From a checkpoint of a small image captioner.
Training: 21100 steps, batches of 128.
Data: trained on photos with spoken descriptions (Open Images, Localized Narratives), 50862 training examples, 53.1 epochs.
Rows from block 2 of the image encoder of a small image captioner, named by matrix and row number. Rows with one number belong to one neuron. Each number is 128 + 24 x the weight over its row's rms, rounded and kept within 0 to 255. All counts start at 0. Numbers have three digits each.
After each neuron's rows are labels from the 100 images, of 14976, where the neuron reaches its highest value: "place" is the part of the image that holds the peak; "responds to" is what is common among them. Only what is clearly more common there than usual is listed. The data: photos with spoken descriptions (Open Images, Localized Narratives). In brackets: how many of the 100, against the usual share in percent.
# fc1: MLP up (encoder.blocks.2.mlp.fc1.weight, 256x128), inputs 43-85
# fc2: MLP down (encoder.blocks.2.mlp.fc2.weight, 128x256, transposed), outputs 43-85

fc1.114:120118064131149107091166104157133125114098119150122119119100122100104110150104085095106172148107175131134097158149098180083151121
fc2.114:124114095130125052125132107142149171124165105129143126119104154067129135178137133140120116136170083116119109110143111097103163118
place: middle left (32 vs 11.1)
responds to: text has "grass" (55 vs 9.8); text has "ground" (36 vs 7.6)

fc1.26:129116146107108146103117137127095133114077096124118136101152138105122099166141100082140196129127148122094130108103162166097145091
fc2.26:140127123106151086123121126126117105060106093127128136145172152121146142136131079089144116163171137145108133130113124110137089164
place: bottom centre (27 vs 11.1)
responds to: text has "standing" (49 vs 23.3)

fc1.64:122110061144171116083156093154129119114105124155119088120089121108102101152103104102136153143115159154128131138139102181087161125
fc2.64:123109093125127059121172112150158160117154102124145128109092143079116115181136131129118109125168093119123102105156109120090154118
place: middle left (32 vs 11.1)
responds to: text has "grass" (49 vs 9.8); text has "ground" (30 vs 7.6)

fc1.110:098148078139163141116115131122128132116067120149103113123155124167110099123131130128131136112125125105132215135143150203123114130
fc2.110:128132179107093122163110155103144108175081122122153143101112104123134131113137154143131128130099140156107099129141124080129135143
place: bottom centre (27 vs 11.1)
responds to: text has "sky" (66 vs 24.6); text has "water" (38 vs 8)

fc1.171:120108066142150105097160100154132114107100127151118126117091118103103116137097088101108162153107180141136088164149090177087147120
fc2.171:118114091120126060110122101133144165134164090128131112119111158067135133183124129140120124155172107110115096113144103099106163117
place: middle left (28 vs 11.1)
responds to: text has "grass" (54 vs 9.8); text has "ground" (40 vs 7.6)

fc1.115:116150135153175143130128148124120132159081125143083084128089103138152131159104148152095156117114116142164119112103116145126164135
fc2.115:138113159154118168135115097139132117139113156143109072107114105118096124121150126127110156105123164088145131106127116096135151140
place: top centre (32 vs 11.1)
responds to: text has "wall" (41 vs 20.1); text has "sitting" (40 vs 15.1); text has "table" (31 vs 12.9)

fc1.255:123153136154165132134112158073115121167096106144090059121100105105157137145117145141086146106108102131160105121110114151118153134
fc2.255:121099152166116161129129093128132116133124142146108066122104106097129139115144106101115138120117157114155114108127094084135140138
place: top centre (39 vs 11.1); centre (33 vs 11.1)
responds to: text has "woman" (26 vs 8.9)