A small image captioner, trained from scratch.
Model: 7.96M parameters, 48-pixel images, encoder activation relu, encoder patch size [4, 4], encoder width 128, decoder width 256, decoder layers 8, decoder norm layernorm, decoder activation gelu.
Training: 21100 steps, batches of 128.
Data: 50862 training examples, 53.1 epochs.
Rows from block 3 of the text decoder, named by matrix and row number. Each number is 500 + 25 x the weight over its row's rms, rounded and kept within 0 to 999. All counts start at 0. Numbers have three digits each.
# proj: cross-attention output (decoder.blocks.3.cross_attn.proj.weight, 256x256), inputs 0-51
proj.10:478515480501503459487480471524504500518495524505488553539505502450502499509483472440493492527513562467487512477479502562495506531518469494526465520480502472
proj.11:541506455478500551500483525521499507493535531461478496500520513508499502512496509477480496516501477516512471470499517485529509473501489508497496434536491492
proj.12:483491491481493483527518494541514525502477516522494546493527443426487472464510499494500442502480483538486518512474520482470553469522502493522523535516452503
proj.13:461499467430528508519528519520496480474484534525503460524487495474449506516486458509451480479510498501480529502488465509471507478512547495522496512474461476
proj.14:518493483456485482491501494490478497484501518506503491503482492491525524502503486455476501518507510549512505484531468524527467551477503511460502516492482496
proj.15:469495475473506509476531475535483484539489485473505506464479492482539473505512544522499495517478476523536505526446510491536575495528458548504507496528515499
proj.16:509546479474465472496508479531512476442449524501503526519512477517522505502472471503536505480481477506517517537498506491531489502485478509502535503476569480
proj.17:497513509508491534528526484457464490492471499490479532501448475508502554455529504450488448507506505510510513506479522504507527484511482494496500476499463543
proj.18:468510496531471464502448471482499496505485517487514496514486507515473512492470465493541532505444484488439528544486537481466569464574530503502461473517502513
proj.19:477517499520483504503523502491491518494456463473470540485510460504501489449492497525514505517501533523479544525536553498470486495529550465467516521549524494
proj.20:529506489470490489491496487515517512501479512481512523524524500479497505480469487517466515488526490529504529504506491497475507476509470488507513498520526491
proj.21:449467490515531491505502477492497487514524503483509521526514483496522505451499491541535529493482470531477528518481513500479542508506513481529500549513506510
proj.22:517489528495493465458518436517451521480468484496514478455473495501516510511505572533514488471522520488499478504510487546491483514439545513495466508532515491
proj.23:503506480465483503503526496538509487522488506496502498532513513505538507506461492505487521507510505547485515510496528497485504447529496498499522487528491501
proj.24:507524475504498551509483496509501520470525526491508507529467506502538503496499470515532523546511517502495470489514551535510504501490495488481447542469481522
proj.25:501546485516472533498552462473488509479488447495520469503474524538502509553509549515450493490537504463546472478488505484550469519447507521519525507477488491
proj.26:485489502516516488451485506495481514519500466464508534520508466423530469469508465488492489542496476540500505500494477474501506513533476496497493491486492514
proj.27:529443485478505494499482480522502523518519502509464477477468507473486538490523507475502505483537494485490520504525496474515477524498494481513538504499483510
proj.28:461497492471489477439516472491484473474481514494505477529531521485474491498493509522498544486537491523492508484471470506494528524551510512496499541531507525
proj.29:493461503528530478493494491484478514529519496465483477459526550522506503500495541482477519502477500539506523503475503521491513540513536472477499493504474459
proj.30:541489539504508524482510499536499508477475493538486534467511501490513494496505509475496537522473523487502467478504467489512451498519542519480514488520526517
proj.31:493476494507533507494496496524501499488469499470510494519511509501513470543482483505515518531507458474500489527468495482528542503490482515520523450531517488
proj.32:475486467449480538539541517522512494541474504474499486469488503528464509466518483496508500490466465489527481483496460466516501476483532542489495486521531485
proj.33:489477484491491474545437524527528504524513555519511473508475496450525477529506496478506516543512495523502512506532509470558501512464483490493495511516489488
proj.34:536516498493451506494497480510515517502489476485540537480522512476537442543469503480503518560457545513509511526491542520481501515533499540533507488526521533
proj.35:524490501524506549478504540480478507508530457493497501477486503505482488510525498500499472511489494512482537500476498443516513509544471466498506537483528469
proj.36:539506462469470495459462478521529500490516528446508482485481503537481505511498483509509476501495488512522502460517502463514501514492487471498495564557495499
proj.37:515481525491499464458462505504480526479499509511526474521442507524470537494556532520484491475520516470507474484467503565527481488471529538494463502454525508
proj.38:540502572529505463484477505480510514513541497522501475499510509556507538489512509534535506460472454474465504526532478462501485518497487485525479468497535429
proj.39:503484490471507470485506502531503481539521496524490495500531501464471488508489531486523511462493460539520462481510509519532505541467485501493495481466546462
proj.40:504462485509509523446504470529498525548532478506522478471468472523485513509535491537552508480512502456516468481471474444505474494522479515520529506501494523
proj.41:507501522472497513514494470477473523488468530477520542527517476485537503504493482461485498508476470501521526475450526455525551528494522462544489540480468562
proj.42:497561504532463511510512449502492479480483502454554511477482520488485479505528484487520541515480452465511496512467490494490493492471499498499489485549471535
proj.43:442473471472532465519511544435485484482489527521500531526471485515483529459563520500463468489521525504485523463488487490542521528500473465550487470505520480
proj.44:512530512468493477509505471521480502503532515520474502525547513481518465486482490522529536512493529460458538517464524537512556478539482490500455475475539492
proj.45:537469488461496503503460529550506520515524533523461479517524494507519464531472513507531496512485521468483502501487499515477490495489511487496519499476484521
proj.46:498481516506533506520499524515502504528479498481519519498455528546478581504520479481494470479479504447536479476506515512490500444453479514518484486500483513
proj.47:496505506488522489491503493506474472531541515512463495486482544481514512496529505442533504517486498505483533513492446492514475533519484486506546527477465541
proj.48:497511500501503536475552523471518461449413454532500536486488521480508516513508531466500485519508465473495509525481452448539526553478530510489509469556548500
proj.49:523511502487473510457477513502472528518504492495505468484494501477455481516514474510516500491469481520469507528487522438510549479595479519497493566516471467
proj.50:469473500499499524503528490481505526482467480542461478536541514497490496471501508518506480487497458436506491523473504484516519537495468505485484482488519529
proj.51:500486522492509492483534512491468471506494474530535510520467513531522527500521488516491525515533490456471513499483519503483514528504430437517487481470512527
proj.52:534536501470493504553488519536496448480526560528520499493498500497519506518508513485477490485488515501502504550493543528469478536530527508486520488521524468
proj.53:474500497473537480506523492516501465491483521501493510454474504485516519508510525437437447544525463513502487523509484490484491476484498516480506498503486491
proj.54:500513532500503516549506519532493537446473516520471481498471539517462551494524500494533510468527493471524509471502452482511460553468479467512471482477518525
proj.55:492523479548473512483491472480506516485461478455519534526539489514505487518520514504480481498510506526536519496522490538471486490482491507473459492526523475
proj.56:488552483526451513533515511461512506484446476506504462508494482462457454464539470531535500503515500473479477537487533499490518478561540555490500503458519497
proj.57:547505514486505492448473512507489534526531500501515523515500497503475527470512489489501494489512518484462542543512542497474503474484563471490503496533507540
proj.58:514476463469505535496515539515527501506491494486478485513512513469501531488491474479470498488511505517541468483505499537520499503452518528472471505497468537
proj.59:499537541485485439545491492474512475486461556537491548512477428473534495473478510524485460524507546482505496469521488489532486493519517531504484504460539499
proj.60:482529473493494457526493496491507484500511524480480520484504504493533491513504531477484493525513533475436589543520483518502506539503523473547505431506532501
proj.61:492498480447494520508542486512527505473458505534493468506460531508490528511502512514484483497510504515488514521506515518502512527512526501469497500507461556
proj.62:524449506490519541524500544493496524522512499522499496488514489492528489480509505493527543517487493552520471489481521519507537491542496540494504506571491521
proj.63:483566521507476476518506500469523481452457504513487517508549492521548508521513505467505473501464494518495493503488505514425509495532524488500509526538513481
proj.64:507463490435536489449533517499468467491503506506486519476501478501469495508511539493445426499518463498547521513471515467500520513485484508501501468497484490
proj.65:521556503494511549499511500518475469508542520483538489498473512524494522513488474521498477501475491480467508516482510451503511458504483496564555515490507505
proj.66:471573488517455520548513453504501506507504502511551518512479516492461501506557504462456453490451503458454484510480486494507511458493534499473466522499485536
proj.67:555532517487485468493491464524471500472529521533504491465512505526503493543478521477526551482526481526468485505498530505479535490525479485522520516499498477
proj.68:531525528498521502476492505513502470490511509509460500503525487491546481466491493545501508508496493526524488475503490496484502491531442497479495499512518475
proj.69:496532484500471523491507481500510505507484506522508494510489490532528502538474503502522521513543506513488507509511486520493453523490533490510504518477508469
proj.70:534489512522489420491449493475517523502489495506505489527520537523449498509472496489509509476487533530479473450482487524503461518525510482486516477528468494
proj.71:502510507526532505506485524521499446519521527502489519479504494499465518467497483495526476477468496495512470485497513530475512516508484488467468545483454507
proj.72:455527523514506452478502450564530482471490508508496492485431488506497540519550467465507496531517505520505477468518465523503496487443491496546521489497503533
proj.73:503536484542468502530468469467492500522517521455535559524506459474515507469511476489496504520518525515546500482495488539519479518491486538514492526502449544
proj.74:505495494499503500513446524493460518473496556464521525491488471556518515506526509497514512506487545502465512520525501564473445519509523480497523523525505546
proj.75:481553464492456526534504457550541493485514531514508487520496479492423524519476485464504478445515488495506491501517432504541498558464471511521514510489513498
proj.76:511510464468471461469503465544514500550510486547506478542511541502487532489478490498503529467534487504486466462511465496543512475496501517510542512493483512
proj.77:481534497530459495517488505469555499496473466509495510481509515495534496494481468466496522532471468552495481497482502473486513471534524520529518518500519522
proj.78:486486503546507467512487467510515530464472478467509515499502446466514459461533517534519501516511528508476518486504470507511501505531512489481503509497498509
proj.79:491507508557492479494439539454511507517524494468511509484484489519534527484502470529532501493473522499498504465513498506510538517486474472523466507511533489
proj.80:491465507456523484481516519516470466520529526522493557460498471569530533499516539467523488501522533483472534558516542509503488491502528482459516534494512475
proj.81:505497485509508547511531519497495484487508469472559524536565503520485467487486501541485530469483509499509522535494528547514481523490493539531514478493555426
proj.82:479517496510471525477486489479497513475454500486533505506476503519489499532508523488492488495515519543517516477543462515514472518450490467473513500504497464
proj.83:501497481542481537488502507479519540520494449459480503453502460473536486450488498538516529499488517537516444485490500536506482456510470552482529482475517523
proj.84:471507487519500497520495493505517476507513515486498501522487536479515523540463469478480511514537480486488526529512518515467476484473496472489499496526525508
proj.85:497522470500459526529526452469497524530482448483477526492549498515563479476496525509536525510486507496517536516470510481451497460523515488495521490538504550
proj.86:472528498537494514502496507470500471486471508469485470491476525482486533497515495469541485463481500509553533516467487517468474528536480513496506478500496521
proj.87:525560514537474512496476536486506476458453517446513477516451497494461495521550472484493475529501516502507478459507489500505494547549477469467463517507488496
proj.88:478469512476524530458565525449503493464487468552544487489506524501526511485510510506493567516499510535504471502538522525448450491512508500483506492472502496
proj.89:515485509490513493486539487499484479461469487534490497504565521507502497542478538462481490469498493471474511502491538503420548469502508471541509501503474527
proj.90:483537494508450488510524456490502495546496466512470476473533532532548524490483514519484496472484482534521481480519497472475468526539515496472475476485507507
proj.91:494485501487515484533520488525499503536527502497533432510469519469477461561467459535504539514524546530506497442523497501577516512465512458455513455502478495
proj.92:465491502535493508493471466503489541523498492485476498534512478487507546473485465520502509464579540497505502519517553483533524521521506514489530504582499508
proj.93:510461501498547508475537519485454491480505463496539515469494528518486525486526500483462514490481530509494531490536522520482479503497500461483500544483496501
proj.94:516457506473506546501528536468481533516512484473497516460501491531502516490505531498516513491481513500542475467540505485497490507488488496461495521513482531
proj.95:482524521476458454478505454514488491517492518509477470482481444466510487466556544518489434511498521468481488488516450484564492528494511502485501465509462525
proj.96:514466523506544507448561514470483494487503433552516536525513461488471504452506483531496463467491545520501480480520518565495477477448524482480531466488516494
proj.97:471486527513544470537509526466495461499497512482493479512473549440542473521505453478515524572517484507498486477473433490531492516504482510523477478521522541
proj.98:496490461472509473462477505533521493482474514515477565487527457459504480431525511489472462513492503487449475495492516494508526518516528468501522525536506476
proj.99:512524486546523519505480513491513457540498495465504470513442515464485455542529448485535525571487492483556508535472510522494513507478499553502473514499521473
proj.100:523488507503481503515486504483494490517493492494451458488490531480459527495481501502484509464486477527499502497526482471502502472501488504487468500521474515
proj.101:532516509479486463534470486476502508484461546470509508493524482475499462500482552489498483511503467495467542553465509473486524493479514465489495539493474556
proj.102:494469521506542481455473546484476521497522499511498547530508453484494463449531488528510505525538479491465526541506464485480521469497475507524518493461486493
proj.103:542519495464480515499511516521532499483464498479517480495531478507480456526497530524528489469472524461477472477487510509482456500546527495507472509451487518
proj.104:491489521490543511501521500503466503520529507490507482519526514498480492488491508528517506460504545485455503525499519511496505489503572479486558535506503505
proj.105:495468464538527521548434524536516525525554543463493513495545482479538492496475477483508530501499540539503468475496529509487513485520530496473501553474451491
proj.106:515526522494477502492505489490472498521491502475530474495520534494494482454513516525516550487470551506474512506481519567491499473540489516483478510497514484
proj.107:479491502504498463507501522511516470499453505497508483465508492507488505462512506529493523482515489535467493527497533499555522521498519504493516507522500530
proj.108:495464536519504505476501490487521557521499471543473445512503539456468505510511490476508501496546497477504495504448521479492504471512490503508489496509566512
proj.109:493510530491500503518516473504478532529508482490500469503455531514504521508521454509504472524499496487479504505483442529508450508493491486507442546507469526
proj.110:512481481557487508495484501469487538493482450469491462509445539486507536528466444496498544515518484490516531494460450509458540477483468501528455479478496523
proj.111:495487490506507512483524481507529532532529450487478513520509467488507468513513513522533488504528502490458503530488532512463523499554513512551550536453480480
proj.112:529512483485493483490484499518536455531531513458531455483450503536470549511519507544472464470518499507472510508488439512541537473488473506487526512492481516
proj.113:498506480450524501503540503508483458525491523431509525531460504490518538516515474493487472531508509496489537538475503534446484523500527494544510513476515493
proj.114:495530530483486495526506473522449488489500544522440488493515497461509461499445499528546554502514506528480509512525513500493470503491510475488492494562513497
proj.115:446483498483532502497544525508506443468482516536509506485546513565474480548465540540487491456491523519515533476500493507501487484474478464492489501512520534
proj.116:573455532508506526464504511504501574509488427496523492487512509494513468514500473511502523521471524482510501501501514526478458487515515520488500530510491474
proj.117:535500498446478482470475517549503487528505534464519479530477492498485484531509459476501519526515469499504508512511434537474508488465464499493515499484518493
proj.118:480455522529504499495509472488505535443493462529503454497516498526499485505464497553518533476458466534522492513445532523465524472509465529551519509497497517
proj.119:519499520541513513493497504487533500495490448508524497476474521487486513474512497523495481487480508523471504508529497492482532510510516491495471542485486456
proj.120:519490479484497514531477502520498533521512531451516545565506483459526515453497484495489479535491500486506506454487420482529503573486487487549521457546519465
proj.121:514480494457493548491548498517522493519488486509520492506545487519525482492472522505534537460502494470516469454519497506509469521455478499545509494511460564
proj.122:510456542466520457454501490515459488504529512496482473481521489527499500512511521543520488455513526522473536535472498531488507483551523528495510503520505524
proj.123:519509512470495499523494543478465509497534532505495479488495512549531502542500515510490497512499558486462549506490535532508485490550515507520493536485503470
proj.124:502479450501516514507513458503543509504520471520487434503498520476445461528515515493470483496536519502464507517546505486536504533505548482476543473557496470
proj.125:439492482505493494538493513494502487534513502520473479454489532518492490501525532520534504487460488539501511490535484500511514510475473483483448494470473520
proj.126:435443521500543510483517501524528530497503470517527482501493508514491510507478466498491503524473535489489499504509509510506463481487536511506507499518542512
proj.127:517476497468514517509476535499509535525536524527491481502518541513504532485485477508514497479479461515525463492500505455538480501499494526506500473469504465
proj.128:462489496500524522537528520470507495507504490505513485505531489509491462501500508543562527469479476486491442459513529512493485523497474478506436515511492448
proj.129:498559505514442470545490483487513486493472520521492483463494484480503463520513501507524530520478477485493513486497489480500549491459471484541541463457484520
proj.130:467508479461486491514518474533518474504470528512486490481505495488538468579511534460470500562521480528506493505510506501499493516506483514526511474484486524
proj.131:467487506520491509497485467515503493493504511506475520469509489493523500477510511495533475486471485523489538543438475508489537483523512516474496506508519466
proj.132:444519498532485511496494475512529464516495491522482481511556526501491473470482517527467520471527473501496551520497494484526505547497465497551497523512459504
proj.133:461483495486507464537485514513498501467482559508500508518532508469498486544466467474489519508522430489487510509506492471504478515502508494513486454556495448
proj.134:503520457467481521537545502486503487512513506496473519488506485473499505494463499480491455504481541480458506491479507526532521472506510493533511463488526483
proj.135:489492516505549548498531502501507499464563503514462499474489511533519529499506516538495459482524511536520480464512500558487502495479460482508475533487524465
proj.136:483543511499461491510503480508490480519467526468480490519511488463533470495465465496538511554525545492490508500542524522501460549469532466504528492463477516
proj.137:446505485504520507520543443526503494524490483500486494511508547494508511532466539455508493511537468481535486508494499450481508470502501536509539513453507491
proj.138:473507511513493522545516534487503483510487503515518542524476492472479471472534478492472497571476494512472516527492510503519509511471541485517515489506463502
proj.139:541518522518475500475490465517507531472490481514493468529480559454490491540447469469485545541526507503504520505525508497539486536493488480476484494505518447
proj.140:521549501483465471533531468520481484490481510491512497527512535527483518503487485494496543491479501498484527522545485509493472526469556480472524503497518531
proj.141:503537519473474448535478467527501519492477546522526461525491488485488487480546492558498490491527510504492493495527485463563504485448520505484514435543497532
proj.142:502515475513480498518489518464495520496514493521510509527484530522493522539520496474474494507520537500521554519479506524478511482541475496441489544512450528
proj.143:538490555519518492473510483518490498481522482543485481523490514511474518520504484478504514506557512490517413471524495552506484435454473554488478507493449519
proj.144:513511495492464481511424506482513554522547535545531553507551446462509480478480496460526483487499512516491477457474504484458527459570510494495502471495495541
proj.145:487549494467459441506493470560507428459482552552488504489487488484493551479503506498491466455519490455492552517513470458518466530527459482501473529487493501
proj.146:480492460477515517505516461514482516538510492491516534471484485536494506474476478497555534493460492467486518518523509488487497522488483487490470507482499528
proj.147:478520496499468465557494490488492500493493539528493460510473521497453505559485491483526508485520490531505533508519479473505510480475544483457467492482498513
proj.148:491499474499462524513494488527522523544486498481488461498531542515522506508466488509484551500463532508460477424482493515492535492542503452516487520518490486
proj.149:530497505473530504477541489487483485475515486480498481496532508517517465530491521504502519498503523469497534562532498499502486524489506522487555452527487502
proj.150:522504515524508478510479494498458490503519503497476480512490547497489531481477474468502519482512510501517487509487521521482498480512494506471497556466570470
proj.151:507513523486480470460518511467483459500481513502502522503510466540522537472507504489479497488518450522552465484506438456505476547481466527514494497516526519
proj.152:503524476521496531512504502505516498531498485451480509458471499486517508520506507466498498519523586520525498489555490544479481508467521483439515511490530508
proj.153:510461503499527492497456548466508486485535544518419487514528503525514535485445504521507492470503515536483496500490508541527531470510497507491474536551480487
proj.154:480465512500547510463515515508529510486499482541518506503474498496502490465520461528529543525504502516500527482500502479533516513485510473512507503478511505
proj.155:505486477484535468508488518514511494522511528475478477477465517500482498546521503486495513514507500506487503514521495507482498493533503508512503517560480496
proj.156:527502521517505459478440492525513556522544499491494548507486454450510491443528485508512476522512489438531485511501517482487482502506494508492430534457471529
proj.157:494500546516519477499483494462482501464518529542499550492515477542517527485519478458511512490457511500509487490545511494492487538492500482431500519479478518
proj.158:487477507518545524499494545427466490487480499442458495510520528508520499502468512505504547513509542508511473493491495531526452465466528524494550491417493478
proj.159:547519517458470502464504514498479508473467504467490484488531481490538460507474536543493487502482504490531505531468548498495518475495515544527538495506523494
proj.160:505515517503477501461510449524491518488470489535517489489521508520505467551484527526502531499514502517506453482511499486508499521512521512477537508476476521
proj.161:502457530504533531479516473517455526509484497520537486510469479478490447496565511504499519544493512430466539531511496480506507492470503485512475438519558525
proj.162:463488511503506493529487518499496515526517523507462480466471518551508550522486486465533467481489489530523468495458545483485521523564524527498529503497476537
proj.163:468516558510533510518533495466509479484474489487486518500495505495517525481499492466522492500484487494455534532495509502456554489516526497523483510513528496
proj.164:519459485568516509521440543429521556465529493506495470511530508522501461499501514540515542494505509528529494477443482528504475474522516528503491474491510450
proj.165:491490486506499499508505489476476497472499505489475485485495498516513514535493504488485497513542537507524520475562435501529425548434505486519514496494529506
proj.166:499438503501531525507485524462495540532569502500470499518518514447508486482504505492516518530524471467504506533493517481429506466498529501489460496478502566
proj.167:517507507514520510493495517510514494500488494523510530476484505504523510492520510495504496509488493479462494514497529516493527483519522510536484472501448534
proj.168:517522496486473514518514500506487513505483494485500485493519526529494504553478512479490516486538501473483530544528543496493508486498513487447478502493518477
proj.169:482459485448503469478494491548498512497477503514488453531487511460483509534481498511488461488499476520515505498465469462525510507510487501483503509480438512
proj.170:527474515519508524481502543486475524516517453490517511466493494522463528501515487478434455468485499488501494476456502494488544470530453482504502497453498479
proj.171:493465481491542508461499529496533467456465498509522513466494466504502478478535525500481500504472463544506521526515500497493508494482519493460501452524467527
proj.172:486519433484486518483510474537544477450462507496501483494515519492498496495459492515495542493515473484473506511479569480512538463519533509526438516443472507
proj.173:506474497538528523473507484475515513486534455488489509485469474516477520469501495476499488504518523485517488477547514521510429529465497468491506511472520496
proj.174:501519502491480521482492483505509535447463498486449510483508475490510496496551505468506486506504492521467530508467446487478518491496516476524571545466525516
proj.175:504498509521523520517529492522521506540499477493528490511475540501458545470511486502524500453471491468465528552496475467534483547491519487512516490504493513
proj.176:482528536545465502481513462482516483477448471507497486505460514497483560464514532504478458463539465504521491518454509475475501471513492530497544452509525481
proj.177:508435535473529476483486538521492545523499511530521489495496520530503510486512494522503526496506448557554500497533459496496486480466485524471495481467500502
proj.178:514471518532520511487496518460505489473522473499513542519563468499543480483483546492480501462522518484503480483547489515502460536495486480468457496485506487
proj.179:509452489515509508491504524510510532502507464491516503503505480540534530518468516531494497444528454462570467463476528476496504482499452546513485482510531474
proj.180:523481458481496535494480556512528515502527498476508476487442520513494520485529515488502519512508483458531497540527507480512455531456486519516512466516513480
proj.181:498498535535486483495487509510500477485485492520499483511482520479531505515491466477505508555499547476497503508476524526466506465558472512491497505555508510
proj.182:477498503517525519505529482490492495481486484493522513491504462501477480459524510506520493493504503531496477477486502536518478513523475516512513533489493493
proj.183:472513497477517467525497509519496451461471565495503469515549508507493495508465511532496512464498503501478487464503541508530558512494488429456452501490449539
proj.184:491454491525547518476466531447507552525518478467516528514516503540515504507485529546428483497524520473468472493540554515518468498496484495502462526510514443
proj.185:503519465492456529517496488506487518511487498463509502498489497539468493520526527499484458476505520464472483484512542484499513525487523443492496460472534487
proj.186:489528470501469475510482471525491483482452502553460495478486496507510544485526472466549488490501499475520546512480484505503545520482474495532497471494505474
proj.187:476490485525518521484547479508503496513520459522497494511485526506501561493507470496466490483489469507485480513520539482494534486503477516532498483459523450
proj.188:527524517566498470434487459467461493510499444475494492486496498539499540488495507511510495471491459540521512513534467473504498482451493504476508539474466479
proj.189:485493497466518485491526483486446463492520524480506496493529450529517488522498522507515517488524460522527441462507472503522507517470479495488515461477524454
proj.190:533498527521527536483501514469481531512541477488475541548527491468501509455459479508472504496517511522487509511505516478511509483523485502507502515508464490
proj.191:473449487523550517495502477460478497520532485475490504484514480494513450476524491499530540535467491495511479476490485488490488485502509505488532493475471484
proj.192:496502530494490496495503534503491519500470485516502529474530475489545488475524539527516484480495506502482501533477558549456524488543485504506504513515475497
proj.193:521479520511512487472481512525539498465457488534483464490470522531493559476515491537528517447487500550503473463499506514489504525520520462473499439490480499
proj.194:509514531545491523506502496460509515487483452494504531451463488492517484496520519473527508531477475484484526551501520470477464488498528512511503501528544488
proj.195:498487485495501522514537513480489526517486437492502515536555482465454477499496512465447446478509497460501523504491516533465492506519499490506462474508481481
proj.196:477497474453497481497513508511518499504478517544499489529477521479502536505484454493475465499461527485516514483534473532492441508490464479460476558498488525
proj.197:537553517520520474474486509496475441483541535496518454506489550494486482540471465521493543531517509522534520497529491483494475531503492498501471489487533476
proj.198:549509530489505517516507505486513518502499494476535465502465526507472499528495484508506519493489469422466502518461501436481534507496536485549511537491487511
proj.199:558499522513504511529484543491490476514546516520515501511463465463478512463511491508462482494540461474502525543474523485516462507501492505550518531437486501
proj.200:501574525486466500539533457495474488446497522501539534499516507492480447525487512496482537528470485496555492449543496458521486507453464493530474506474542504
proj.201:503537481506500531479503496495522488506505491504482538460495480523482493533500531481477477491507508507537516498538490493528461510507465555532522493503477503
proj.202:508506463459505532496493526552540498486501533492471484503519499475497474502479509538492500486519477521470528508498493469506490507538487455481523520505496486
proj.203:507473525537522492516468552487500501492505500541482495517507527461523491496503475486530538524485507514502494488516471458555484522519488500464527503464464572
proj.204:465542467514494500514461523467516451518490540458520538492510495490503484525470522490490464514449492478457514539470501519510516472468574509518506519510528471
proj.205:503473520526536512478516506488479486520515480488478499499492486488505515513495552507497463470514469492472481538478519488440555470537530511487488512496479478
proj.206:502512492510500478489492493524498480489487511486535490501487459507410462515464460518525464478521536487499513496576473519494468569464482459457481471527514514
proj.207:522502521553509510469464494504518496480502463472493530505543490537548456499495538548462511517515500505526501489502525499460464469535523508470483528510494491
proj.208:536516521506492500515465520507512495504518536476463507509510483475514493498486513512512467510509482457538493483512474447493472523470450500542530511487525485
proj.209:511514519451477511502500525501459500503470549511512526497498535494489479519502487475515482522478507490510450471501524507478505496518503513514538519486527517
proj.210:515479470509500499514470520516493533482546494455515453458439518503509506502545507525513537522462528491496507499523527549471458508459526477489468488487475509
proj.211:496497506490521499487517488490468475521512521478489458520512524511490459548486499490522539526500508492489536526478504494459533466498535498504513499490485512
proj.212:485543494529475501536512519487483467471477511521492551500498470502504526518471480462517474507455514497470502487509500476481531531530497469519551501503483514
proj.213:467453539541541499515505508478515539506520482507467486516554519466511440493467479505499542528482442523488507513481497464493525497485505483514494512513484516
proj.214:491536509487476503488522512516514468493464504529513517479496498521528494484548509482498525539475513532514464473561488501529459514452523509505539503510475488
proj.215:501494471447487517526512540500519504460481541540535507532494491501458494475494473527468471496500496468487483510462539478479530453500526510499537500484475538
proj.216:512542510485480468531476506462509509488499544475472487501537509538458529517481535493494470434515489499475500518500506534519519538508494512508470470503525523
proj.217:518481508500529547514513528490501520527511490475506495511487476530496505480532482540514478495488499501524465469467501485470485445515485532561522510490508482
proj.218:499464484502512473487487517509486484517491503487563490506471502544483544505490487496444466463489459524571442455459482455545521469491479565521521482543481457
proj.219:508486550528534470520470538465474494479517516518525522504525494508515492460505485514454495511487498498475506517518483527456520514509512482475485499508479516
proj.220:490519508518500507559520491474501465506510496499481513475477496529512532492525503463543487505469448496562464491530473485503484473457462556490481483453510486
proj.221:464496498531517537498544462485505522502515447526521500521537475484506462494498530526500514485518513521527462484481509533483504469524484538524520483520484495
proj.222:456473492504528462523473505532529499502532536513469512492537498464517497446491502514523518481498499495518514509498530489501489477516475509475503540503489495
proj.223:522459480490506473481461541486523484508509525491525507521520489459476448487494483516505537528455514455519474470532479530478462518417475485529465471521501501
proj.224:492523460557486492530481501526539458465487506526510494496512516502513486542472499464501524528527523494501532497496480529487462504502488518525484484499534485
proj.225:492480520517521489499498510463522540515519467540505487525511511501464514496500519490434447465533534510557514475515503508469484487507480519473485510475499491
proj.226:480558484480441509501515447488452494556516519451478524470485497473460485472511491466489459522469510496528484496506505511485504470450525498438457509489494487
proj.227:517501544493511460501514465506526504488501489541528544531510468508473488476476466484485486517456439479493484505465474478468534499485478494542511485556532450
proj.228:500493498509524524500492481508468514541576501478478550476527464516487517461536511490467474464502507507528509509508475461539490499513496531469489457532513458
proj.229:536533526479454453476461488523497495515474520482502515491459473484486494503480477487515477519495493490522476521512511549499495473428512550527509504509545483
proj.230:506465503473519479474498487486477502517522492492528515539489455477499476499514497489487487514547521516511477481500511493526488482533506509471479453532516470
proj.231:501469500478497506505507528538521513495490498567519576507530464524550513453526523515465486487492495506504464478480513504467495491512504509530512526462500456
proj.232:525470517519462500478477545484512534532513456506512508492485489521483542482488496506484489456510490543524491482516513516472483495504514480465497495462461545
proj.233:522470485493515513470471550517497502538529497446491473498503497508517487525516523511500489491489501463485522505487436442550464495516473515521509490484458490
proj.234:514498481511490495492462527464515506507519504477500554492479447485526481457514503483483473569472506516527483500508490521494469500508488532478505535484488551
proj.235:484491463465498485459501507515510495469479511500468447522482536493471521549488483460479502493500504512485511535518512523481513516499514494482501510512535441
proj.236:546490491495462518479496545448497516479520460528475535480517453519534486486495530536465486500515498496522490529508515501504497496510505531487472492534549461
proj.237:476518498521491484505493507482502466518509504517518556499508455550518527487493508496495484502491523496561450445503484506478470492490493527509505458516534470
proj.238:518472498493503489519492489501521512537532495516497468465471512525518480565505540504517515505512504537485496474532518498479521523520492468518521486524502486
proj.239:532530525496441498461507472460442548487500458486487491526527537499455483514466524508503520489510521507499491516499550503492519459528531503449477526499499498
proj.240:491467511516527490526488486511464512533537529497498511491541510542517489499514535501486513483506478522541507466505490493506522456477460505512480501544521482
proj.241:498488497482501517497504514511455503463494519487475505489478477478521511490512503490495492529571504498470477497519510478519558476511535485443477511518492471